python train.py --targets=["order"] --norm="layernorm" --conv_stem=false --kernel_size=5 --label_smoothing=0.05 --eps=1e-08 --precondition_frequency=32 --max_precond_dim=1024 --one_sided=false --warmup_steps=6820
Rows from block 2 of a small image classifier, named by matrix and row number. Rows with one number belong to one neuron. Each number is 128 + 24 x the weight over its row's rms, rounded and kept within 0 to 255. All counts start at 0. Numbers have three digits each.
After each neuron's rows are labels from the 100 images, of 14976, where the neuron reaches its highest value: "top examples" is what is common among them; "peak at" is the part of the image that holds the peak. Only what is clearly more common there than usual is listed. The data: photos of plants, animals and fungi (iNaturalist). In brackets: how many of the 100, against the usual share in percent.
# fc1: MLP up (model.blocks.2.mlp.fc1.weight, 2304x384), inputs 0-76
# fc2: MLP down (model.blocks.2.mlp.fc2.weight, 384x2304, transposed), outputs 0-76

fc1.680:143127118142113163144120127106177153153146121143150155130096125171099155118152114135077123196145122160135139112187142160042164120122139151171134125090152122146128137163122074129115098121113152132172109138132097094130134110148158185
fc2.680:116116135127141167141145160093131095130085154107124169170109118171096105141093131146156137087165141143125147128174113147144121141116121155094117141110133127115128120171140142124148115135093135124109088161120110146113121076068142116
top examples: class Aves (84 vs 55); order Charadriiformes (37 vs 7.6)
peak at: centre (28 vs 6.2)

fc1.665:156123120165109091126091155122128106133134141145161105105106135119110129131141194157135106161133143171144111130155129146142129146075104137131136176136149144167150094115141067178142115150142172141213105185151115142100147101085110119
fc2.665:114099122102122127090183121116106153124134134130123133157147143183138137079152163110191128110128143125133124114168133093128119089143130058133109140090160139108129156088149133141134081069126140126140160130136174132118081107144105125
top examples: phylum Chordata (93 vs 60.8); class Aves (92 vs 55); order Charadriiformes (31 vs 7.6)
peak at: centre (44 vs 6.2)

fc1.686:117144123131145141121083095097149132126103109130145147139168143098137124171094138165109145099130171139085127111157133140096163111088133130123147148097141110118142110134088121173136147098103164102087169119136128143097138116102149113
fc2.686:149115149166135179141105110132109147139124133135130119093108167094140113175128095118144127084132160117127104130146130123108116142123131132203110139115117061134141160102157168108117168111145173076123171113108171135162115125081126105
top examples: class Aves (86 vs 55); order Anseriformes (32 vs 5.5); family: Anatidae (32 vs 5.5)
peak at: bottom right (47 vs 14.1); bottom left (35 vs 14.1)

fc1.742:170177185118139062135108116127159146097184129179131133145116117049136126131140123153163090136125161126134143127143133173092148097127118105133160142133163157178145166142120134113111154145121136132121147083132126158159128142116171134
fc2.742:160147145133081101111133107165135096185121161043133142115133147116095111123135134165106175135138127148130111149144104149094153156137127127137184115131129075156126103117111155142149106160126136113142177173132056124146147154146122114
top examples: order Lepidoptera (31 vs 13.7)
peak at: top centre (27 vs 9.4)

fc1.767:105128102118113142138130109174133122131104147149123161055192129136123158140163107135149134151133119159138136149169100131107105131116139164171155124107214131139110135124133108177163060094151152140169130118131146103123140119126164123
fc2.767:127114078146128161107143175196150128104135162124138171135126122140141121091116139131146147135122119128121116109140113120123115102186120100115147139130120153072133147155116125158111117165165113140137128114169124100115113098103105121
top examples: phylum Chordata (94 vs 60.8); class Aves (93 vs 55); order Charadriiformes (31 vs 7.6)
peak at: centre (57 vs 6.2)

fc1.203:132119093163114135124130070174095103150111140125141125156092106116121133124149133169122080153136100125164164114091075113133120146131124131145131124157131148119141100130107148113145069121129118146126146117125118168121126106127154158
fc2.203:113118130107149106139138123159153084141114134143142154135176178147142093164107148128068105105165118156131127134119081093144106154105144080202127108113111080142110119135131138116135113159142147074081126123142162150137136159134132086
top examples: phylum Chordata (92 vs 60.8); class Aves (87 vs 55); order Anseriformes (26 vs 5.5); family: Anatidae (26 vs 5.5)
peak at: centre (28 vs 6.2)

fc1.295:145144138154115133161131150142151135113135138137089142138120135097148135134107139124123132122129117101100125116172173121153111167112106143134100099142136110113155147112134116113128089131091129141133151132138179125116123128135116092
fc2.295:182128120116122129120133142138109137074103145119116121116102146130144114152186120138103163093155148131087158071133122117105135121114108130118066141138124136130144139100145177166107105150163151134150109141152145148152119116151158120
top examples: order Lepidoptera (35 vs 13.7)
peak at: centre (26 vs 6.2)

fc1.728:145151121114141141123126099138132106146114163180068129140126157107112138110122178148127097136133107139053140150161099116153176141131154123114111127114114151081156106137128099160154200125137127130180160152167110131143117133128116127
fc2.728:123123135107149148120122139141151140098134128165130163119110147127167136135138068109171130123145134102117162103138144173162143101143113124102129118066132103119103170108152186122161097134130131133136124132160123131133165113168117089
top examples: phylum Chordata (92 vs 60.8); class Aves (88 vs 55)
peak at: top centre (35 vs 9.4); centre (34 vs 6.2)

fc1.73:121132075125126124140116138113138132146150116121130134138181099129100104095103141113140159124138129097106162140132098086164150107144131164118127129110152129154112187139119129185147129144157107128126134172129103144111154142132156114
fc2.73:160126154118113103124139147107127132116130118126139078189104143120137147144092113147120077100101114135128159137118113178153120116146124165096156111137152169124120147144062076135148142122093127102141153162169096098123144129106144138
top examples: order Lepidoptera (32 vs 13.7)
peak at: centre (34 vs 6.2)

fc1.553:148111120128130155120155112122159109138152137153168112132088112155167109119121156120098056158112125152139122152126109168126162099129141107122127134132145123115127136123131110129138145141141135121137145136168111137120123161135187174
fc2.553:101090136102129128168132100120128094116097094129158133089088119146175121143170103161128110112140124124127126090125128135139176173123123121137117116117108124164115142117100159140152105065082138154143096118151152150157103114113116135
top examples: phylum Chordata (94 vs 60.8); class Aves (88 vs 55)
peak at: centre (45 vs 6.2); top centre (36 vs 9.4)

fc1.678:108128140143144133138127192180108172137092122153106134119153160102118117140132130174166100107119092082109115099159114127129106168134126131107146150093172129090142158109160144131114163098170131114167091140148174145135137130137109108
fc2.678:169109131112133125128131140099135106117126101087090128106159117118116159108123143105088147123141130129117154105156169129114099113088118113133165080081136101135122143058116160110128159126128109083132113157131159110155082092146133151
top examples: phylum Arthropoda (69 vs 30.9); class Insecta (60 vs 29.2)
peak at: centre (39 vs 6.2)

fc1.313:160080113122125087127150118118146106102143142128208113139147149136094142077120099107143084131194117076163183105083125124121109155135088175112122140158156142090186112113121114132107089163103148173142171161110116074064131117092164124
fc2.313:149095104122117143188194138110142120055132099143074158177127102174141121084117097125081087130072139167137141136104155149061096138111165124133105096186112102189133122165128159156095110104150155143139117099144122120099140113153122105
top examples: order Lepidoptera (32 vs 13.7)
peak at: top centre (42 vs 9.4); centre (26 vs 6.2)

fc1.120:164108096147124099115111116098138152111130137135129145124068093129084128155101164169100082157138120103148140110139133065132181146123160139137164146164119162146157137143139166099119157118136161117133113132127145145132171159109119111
fc2.120:090131167113127090147143135134072106093107169091123128131168200127165102147127124162141133137150122128134147092138053113127129172128135098155105149138136106070133127153094118118144158133144103141098140124129156161139113140157102130
top examples: order Anseriformes (25 vs 5.5); family: Anatidae (25 vs 5.5)
peak at: centre (34 vs 6.2)

fc1.137:101135159081119121109152099148128163151139118135143105135153116142080148162105135122133120118133128106157138132112140129138132094150130124119143127098150071113081141121158117135115108127122130117162122141155142120081134161150116129
fc2.137:084121131118163124123128123146103102112149168113143107161175145131150161122123153070115089092128146141104129130084168127147155117090134099096135129168131122159116127135106134130116138092132131109097166154120131148179168158076168104
top examples: class Insecta (71 vs 29.2); phylum Arthropoda (71 vs 30.9); order Hemiptera (37 vs 1.8)
peak at: centre (60 vs 6.2)

fc1.541:134130135126099140131128108136137158172136115144141140109165138169150115128162130080100129132158135137130143111183125111125169163162133124125107166112145134148114130124114136116170162080078159123115150122094152123131138140144160160
fc2.541:146134165136082154131154114097100125118160115155114112144169139146142150126115162181150127071134119139145132131136135139120160096101176167133115095102158145135122130106152120094144142193102117121110086121104146153133158147130094108
top examples: class Aves (95 vs 55); phylum Chordata (95 vs 60.8); order Charadriiformes (60 vs 7.6); family: Scolopacidae (35 vs 3.2)
peak at: bottom centre (38 vs 9.4); centre (33 vs 6.2)

fc1.743:081149156087146106152129110114149093126112106113125144125157158122093123145129134142114156129143111148091151089152095108117142142194141128109152143119158169111109134131109161105114095064135099150174119130166107140152165125148128160
fc2.743:134103121120079101091127129109154098136140124110169134127121117100143142136158157113137148121107136128127098131101130097138074138124127121133185111121129111130145136128090188117127120151092076162137146145154136111119156083068096159
top examples: order Anseriformes (28 vs 5.5); family: Anatidae (28 vs 5.5)
peak at: bottom centre (45 vs 9.4)

fc1.614:125145119145137173185154139095139123166086135161147134103162156109096150139149101157109110161128110148157089155144138128085175162145131153091128145139148126130133146122135120114155131103133038127151146132107142132098132097108131166
fc2.614:136107173149150116149146113114138136094109146105090109117113141138139145129162124138123170143130113140149120172152135156127164134151116111100112130157120154164144164144098143112123163126079090127133086154107107150108141107143148096
top examples: order Lepidoptera (31 vs 13.7)
peak at: centre (31 vs 6.2)

fc1.17:148107098119123172109128100144146109118166120132134155123177090182137113116133097127113139109129129116132160128154100124125083155145182106099131090138104121136116149143146105154095144142105124118161093173131143151088134089167144100
fc2.17:161109128158121083131102136127135116177108116089116142111131107107143098105113129113118114088140175129131139125148131135114122124129080059122137113120122125118101162121138141134109152135105105140124166115180166134085115140137122118
top examples: order Odonata (31 vs 3.9)
peak at: middle left (29 vs 9.4); centre (25 vs 6.2)

fc1.469:171114149126067138161129141141142151127124147140140137137107143110118130139155136127158123122137093114136119162109141138122122139130133105129120200127115089133128155195140131129126096137166105150171075117093073129144103117170117104
fc2.469:144109126107081171153187143146132114168153153126146124078129125130100107137080116116116150141146083110112095163095126144099103159098104128125125132159132144055149085121098169152125160112104115147135175126107135127156121131144097135
top examples: order Odonata (25 vs 3.9)
peak at: centre (33 vs 6.2)

fc1.640:118142132113113129147128129119133118098092167153125123096177141093097132119128081143104082114088101112160136118142156105108125128175137096137171149122151154113092160112100114168132197119197121148173171138094085082147153116109154137
fc2.640:114124170152138148113155107140117148170149043178108146125179136130147113113091078175131126124142117148156136107138125124126132138167135133085165153106169120140154123142116125131092135163091174186096125104115113137132145151076109110
top examples: phylum Chordata (94 vs 60.8); class Aves (91 vs 55); order Charadriiformes (39 vs 7.6)
peak at: centre (61 vs 6.2)

fc1.649:117154149108105153126140091101136138124134124122158121122160137123111123144111148108108123112113143153105072102091121151100104143152146124166112151081133126084091129105152165161102123111142121129104148130117122125160075166121104144
fc2.649:121154153129141129117146109147115155163176123136120120154129132128112118152126104115115136156117159119151118135108102138122119096096162140129142156117117099106162122169101133102142150165117079146139147148105110140140140164145139126
top examples: class Insecta (67 vs 29.2); phylum Arthropoda (67 vs 30.9); order Coleoptera (50 vs 3.2); family: Coccinellidae (46 vs 1.7)
peak at: centre (56 vs 6.2)

fc1.1:144125146121126134159145140090178110155134114132127151121131135140092125114111146118148100097121127142121155113105102123134131096098133125114131144153154114126118120135121130105131149106142191148178069139141142149139106103149097116
fc2.1:124127097089120193145137113130150161096150152141085131097100107128114149108100146157120113134135132150146086146120146146110118161129105131124113161130131089084142122136126099105144156114118101118091148123101129104155151157135111156
top examples: order Odonata (35 vs 3.9)
peak at: centre (27 vs 6.2)

fc1.256:136179107165088126119101125151127120084100089150126094126168163122162130136071132124095146123097110184127121125180120111119147106129130177081140084155169131096098156141153145132065098149144098173144113094183124131123133145133049132
fc2.256:125142145161111097140099149098131115139119114166139130143167146143151130122152126105150095131124154109099134121093146152204080096125110119132129136160089109111131115109138134140118110100150122133137137181127120112110128127164137132
top examples: order Lepidoptera (31 vs 13.7)
peak at: top centre (26 vs 9.4)

fc1.130:136168116130117141135153142147134109127130129122033118133101120146120149153097136142132126128157138152102116139183088101140161150181087161078106136109160093145149122154133134117167161145178125129154102118160142130163144172104126097
fc2.130:142117103134134145135128106118067142168140100162136098107118100148141133146130094088121126124132127112106163142123129116131154127121145132120117131034115142145145133181114145139125093109146112141132123109084145133119128128114123144
top examples: class Aves (84 vs 55)
peak at: top centre (50 vs 9.4)

fc1.528:177106146095137167157125150122157159116118148094114156110173123100155129157125108154128133161123129101124087147140126154112103107139183119125112129116111090152144184155144143147114107123095157134140145093132111129137123104120114172
fc2.528:116113140134109148163137155140127127122113138110100090141175159114138160149121127123102118101121120105151096122109141135134140118117088097108111130104135136148122118114158141132124148147167137112075148133108127113120089152125122104
top examples: phylum Arthropoda (76 vs 30.9); class Insecta (74 vs 29.2); order Lepidoptera (42 vs 13.7)
peak at: middle right (28 vs 9.4); middle left (27 vs 9.4)

fc1.8:157085130155152143111158160146142118159118133079122118142131130110135115141122119091118141106178138137124131112173155099167150163086112136115143132097120122113116143140130141107141140201111106119150146159080139125140111137129143109
fc2.8:106123117180110131150128116092103164134085125136132152121188136113138113190123089120128161134171095161147150122119117127104074087157099128111132092142132114142126112124164123110126173136149115138092147136130080122178117134160139139
top examples: order Lepidoptera (32 vs 13.7)
peak at: top centre (37 vs 9.4)

fc1.753:141113137160137097135129129146132142115126148123107173117112112161111139133132148118127090157134183091140138112184140084129157132105103080136141163154168117120100159139153149148148134133129126113171148154154128142125115150130152136
fc2.753:110086130110125128123153153126164158147151111166106092110131144102164158111121136163155139156133114140150138138141091127143148135086135142066133084112141146099199091127129113145127069132148142151099061148093095158175105153151096107
top examples: class Aves (84 vs 55); order Passeriformes (55 vs 24.9)
peak at: top centre (25 vs 9.4)