From a checkpoint of a small image classifier.
Model: 14.4M parameters, 64-pixel images, arch convnext, norm layernorm, activation gelu, patch size [8, 8], layers 8, width 384.
Data: trained on photos of plants, animals and fungi (iNaturalist), 155796 training examples, 42.0 epochs.
Rows from block 5 of a small image classifier, named by matrix and row number. Rows with one number belong to one neuron. Each number is 128 + 32 x the weight over its row's rms, rounded and kept within 0 to 255. All counts start at 0. Numbers have three digits each. After the name is the row's rms in percent of the matrix's.
After each neuron's rows are labels from the 100 images, of 14976, where the neuron reaches its highest value: "colour at peak" is the nearest of a few named colours to the mean colour under the peak. Only what is clearly more common there than usual is listed. The data: photos of plants, animals and fungi (iNaturalist). In brackets: how many of the 100.
# fc1: MLP up (model.blocks.5.mlp.fc1.weight, 2304x384), inputs 256-383
# fc2: MLP down (model.blocks.5.mlp.fc2.weight, 384x2304, transposed), outputs 256-383

fc1.582 098:157089132076157115194136138161089103135139095156119090114117112097125173181137135140124139187156110136124145150152127103114139109151136078121123144143154122112063129108082193124133108173086089097168067098134136112150135112131157150078119120146189101143098143102141108103148137105158088147069096041128183042106151095097154075136136159116156192113110102089155099122117137142071208108111
fc2.582 095:156158167100123167119094164189128130124132131125104136091173057075082175093091105089148126072158176146158109112114102107117222122080117065149103161117136136051173104133132171126107130146120046155142072162164148142147107180116143129075087107074085186157127144066097129105163158202133103139152097122171106079100102119162133078158100138141134114137152129136140173101094119128099081112070
colour at peak: grey (78)

fc1.766 097:156098109150147171147112177147168119123044158117150117105092180104132223099168088127097117155160148145119104025098091068106126112139140142136175155126112117108125125164109115148078078134141120138171091134084134095153085163075100128110083148095154116121153120077097140136155100132137147153179079099180089159144123137136143135127125095108122077162118129088139203104077173136082149165096
fc2.766 101:089127150151070144188185117117189167112116140113158184118179118158148204132139103115129125192104117094148173136152214116172075137156142123111178125136130109089098077124150110179127129135144160198162106137135133129112149094130087145104127104142126105127132139109133074130124158199193164130143120133158075193118140159115072110133140121120124143144124137146085137126121161116088125107152
colour at peak: black (46)

fc1.277 101:065124108119082190173090172149117094120106086114135120133129075107067128107126122103158147153121145116177129116139138089111077151159134174129120130131146135127248124170083098116095097120119156124147146131084157128086137108096117144154160153148171165173106092135137121126088107160167118146165172107169151121128198136090092085135154120138108188090088148178102158119087084145132101149128
fc2.277 095:097196117110143175152153108105163150167187096084164106131131109134157178138065164120125085150123191039206191178114169128132135134161136155186196091054147151125053141160138121143116066117116155069126158150154125137133199127128125058111090104139185168117118115155130102147194188135098194204131127181197102074095110134166160166138129124133068108200159099152103180073103117067108133069188
colour at peak: grey (76)

fc1.149 101:080119140073093127153079107135094120136117164119112123121139151133083169119148153140140102111171151110104093135182161166171119112114143141176124172083127056117146140143135126137082097139197079088117109115102115180156136083104182154062114139125090192134092115108174099137104064151133150188091122140093121112089126114166111117167148085137070163134142170159092131109126149107120085131082
fc2.149 099:104200139105144137144086062156129070159090125143166136135120128116112157121195108131150070114107146151189105147121184109135113167187115130135126148168123119095115121113152150131120113111170140064159106132099025102152081125152135120112167169196085110107177150132235114162176121168120140108132063147096152142123109091040185135135121080167122126127113118122151128089132175158136140106107
colour at peak: brown (53); black (28)

fc1.486 103:113144140145157129146085119081143123069114146153154097194159132107138130085172130133105084163144118095065088125161144118137171102097118103155083107126139094080117144110150167107111172034101092155075138093123228095142197082110171161151146107139118114096109144130142106108119255102120183136061140122119126194120155112176127137039193107158137087182123113116139118122073148064093132168138
fc2.486 098:160147133078079119120110138105142125125155148146159148155130125151148078158142141200088138142086123127087156153165133161131111181164152133155133128102150157099152152127134109133111086129126066072119117111030178117104131189117218075141167129221087142091107113109091113099144198049102118121158141103187098103143119153070159127104135099158158149168106100103233179087107156180086152127108
colour at peak: black (39)

fc1.651 097:123145195186153124104131127139123130113140075107158151148133145116109115090140130085093140165141131094060109071090145155113155071125162105091096081145159152191078121086119146185071119137125088115136117145179177150105167111184116107076132106113102120115166146102187078150086176063119108139148105093181113141084143085151154148113125139126108116086104105093126153114117089154090142065114
fc2.651 099:164096144127090158139145131129095109136100133121073075080100149141128130085121116124140133172112142096149162132143186098077050129104078162163147091100101167173089133137161163159150156144116120130113185105127166139172146145133097131196162101151149119135162151115148195119101155155144147112162106136158081075178138141129158169143098190103110174142103152172159140182125168097101069153135
colour at peak: white (43)

fc1.439 108:081140162108172141094144130114129138170137119109135140156147105152092094106079151163115103110151151104152093136172116149154099125165167125110104144131108122092186201154077169115142143148115077083142090085099133132096167138167104127113151167213175178142145175141165108149174147120136177128085111109114160144086034145096137063182171124150095083137142157162133159137139121083123155106134
fc2.439 108:195081130105148155141147219112101163092140117123172076137175128173114169080084057121123159104120133091151115077127148107130056117129144124190138088129091086169107133089119157110103159123143084141143105206120158118145077167138115121089106104155131135020155199093119100149127109117164086116150125167098090149133171100202129162096117114164147143114151107210099042126135073085139104161121
colour at peak: black (26)

fc1.595 101:112129128143109151110140122139179132087145066136128135101095125152131125128127095181065094148134144117065151130151127139143161132066073081136096095130154135040052148147100173166144105107122135124132125065112175120148124090098172147073146108109081086154151046118103139126121116100110156101125123147138146188095131143147127158085166111160151135164157120123166083121119101121166153127118
fc2.595 095:111112145140203164120094092121111105113203134155156113094181132110155073096114126142152193180102131140161094146094152130092100137102095129168129118137120132126123133189142131104155156119125122106153117177086099119162147117048090148119123105140099088054135097206195168124205119159149131111157127098143089032093141100098066134086106131126143121149067088127121126083159156154086125170115
colour at peak: white (25)

fc1.584 101:124160121130096104084076154127107127135087126090110089129160108179047167133154123078168124172128166084085142148112123082150107118136109077103041154098121103081142164126120117118064113104187111143084127124115112173121154170157099139099177108116151096110158144138110131112077159156118110126119096176119112103127134157169130153096155092050070116138140112142115126092063150149173200181173
fc2.584 106:079062098141196155129130162221181129142116120132158096121131121125120107158109113123067139126117119101125134165100161206103088135185102146159191124110147140138148136081161136144076190104102097119042063126147075093189138091122169123138109113122132167104124167134155111135132100057159142093104137098085135077111185094175061136101105150119116085041164131131111126110123134174096072177099
colour at peak: brown (51)

fc1.636 105:174151178194156174103108140127117111132103110113093115146131072097110113087217131070167142137133113115152116162084145160177124163149142097167125106168116118152098142066134107177137115099172149099139111125131173135162140154133137143117125108136072160139136127160117157119179120101117151138146151167099076116122127149128102117133103119145143138114083137186129138105146101143112083151148
fc2.636 109:130144137206123185178146057143118138148175106116100113094136124100099086150101130113133154108147148151050122119099151100111154130106180117117103109065164134146094125127185169085098150128126160122109103115115124147159122137154058122115189081126099114130178119141067147115211061163112164161145160140127114087090157147221156115118110141134149159140121195166139129071124144097194170134097
colour at peak: grey (77)

fc1.173 100:141103115098119172136119124153201156138108143115144147133103178125137106058035123191128139134149139128113124090125072147125076112129120125176053131112102186175127144016147112132145110129096135131143113135200124121124152158136112156126103121117093133097074113177137070071127165033124097148111149120151114105124190141189149044155091116168103115103145151075062206126096076127110076142135
fc2.173 105:213130183124133100116156145159177129161113078148148118120139116118106120152115137080095119145087081096154059138103143096130124145142109175117182089169146167109119180161187111143076126117115132105100128062117118100128125137134117106075152120132128131127150128149180092125148122190175072121130169130110099140121104130134094146174149120169113169061135059123127075109103169123049075148149
colour at peak: pink (43)

fc1.61 100:145092085091102155152149151146083093112118185147110130099137104064121123115198137115179169138186086169061097135134132170157114131139137056094135108106132119104114153119105139078169107099110116085177149102127090122125098120104093127075150144099078118146128108176119122088126171066074147095061133135129168135087153128093104144079112123196122134158150130143146117152115109178153142073108
fc2.61 094:104162110122166149149152109147138100144094161162122083080153114137135092160115068126142122107109094136086137115116152115114085099130079145141104117178112086132101167156053151112117118091140113141104145132140049094123134143156149072102134162166162181071139127117118117101209162104137127184161135160112127092138055059179112153131206091111117112155101183114137098171138107110146155167086
colour at peak: white (61)

fc1.53 096:119144115110098121115153146159115132117103115094163057136112167153128160143062118119127172214181126125129143118094119112108072146146099097124130082098080104133171071160112123136162187167165123154100108082116117170126120129120108184202142204106081156147145112147139135100153206068184127173135130157078064152139128136083121126162162157106137174107083185101128182191105148107075135062167
fc2.53 097:201147136170115123166092185153101160189145050106172090102122121120142154156078079095171072166143053121142054054103136113110135141110150106156123149164108117153154173108118119154055123135135092143081173138094068146141126126106142102130066065107046123149110101121127177144133126181145121138105148117127096177113118131080134106147109126123142161153209122130122148171134147140093159143109
colour at peak: pink (31)

fc1.144 102:177115140122136157144094128120108137132146132102151131129164159092077217193165117136191127134127111171123137085145150099171113054124140076115147127083150150101159133150138127178198121127189121080153120131144127124093139144085082135127149088124098104106160124128099139095162167211074120115143162198065133151126134108201150150141123077072089129177110128166102167148110205103124076137125
fc2.144 117:149090057110120153121107151173151121130177110122123170082155107147163119090164174129110119124087131116196135130085147084153166160137121152181110117089065108106152098110178203158117116150147111129135065105188112123094164071119099126168146125143091157145128094111149121128110084118141180148152077110079142121180114139170146092182125180179093122144122180131162103129129130146112130056117
colour at peak: brown (55)

fc1.184 098:105188113114115114158158106103039147164143094167117095106145105107129166100115061118123155117091111073121122170089112107101141188137111160156171089138158093109199109143141120107096151153105164098112104103087099107135155127185146127086107125126103134104110119095203027157152129155176154125156150123093110130079160076101086125181097182085144161074100123158137137057119120152156107133130
fc2.184 094:093152200122168152153105118178125154102155070090119090159167106061130171158075118129127155153154131128180191095171132145138115130132087127104170109056145185111058127171153123122178107101121132080137146104128124144119185168199153143133133115160135065147156162133159066102117124118098106140117125168082086120135152148192171115134124116190142117097111094133131120103139166076101108134169
colour at peak: grey (78)

fc1.25 092:106109059126073135105083123128137172116125080139105151173125128097152101075136107085088135108102183130100156124107104121158060132186124095127099099152066122189141118126170159086105102096156178124150157089069122115135161086146080114085150070155155069170048184155128133158137149095119151151131110152149149204116099130158100147117156095158112125116179095154075125127106076119146068118083
fc2.25 091:176175140083140212121116195106097096130093090097111129100173154147137153105175113043159147078091128153129117117117158137088109163080139117138145140093126165161143131149147099114158165213092114148145159078169131155114135193103176167114126150126166142172135153130204125120097165169117092115145159139190087107113097109152154145064145069145166113132160112147138141142095155073153124116128
colour at peak: grey (76)

fc1.353 099:118065065076125147128128135156136152166086179157149144179169088144179138129133185095086178141127189150130095154099224211133085151173114102170076120159119127172124126161151128183083144159182128109087107133109170149150117139092077142183147155121110098069146149131119169096109133157156125176126127111115108128170119082194147097093155118128119142131129080104115129118158186073155188072136
fc2.353 102:139113158128115220065117158107212117115093148120099117109157147152139129139158083195099053129139144169157124146070131087160121163083176128177075155086088123121152143147083122072172139123086164126091116147120185101163145137130089085139057133126109125127141121069131135101154173112156126096137107131180118163141114063147093093116130140150137119077122085133079102122073153142129145152118
colour at peak: brown (70)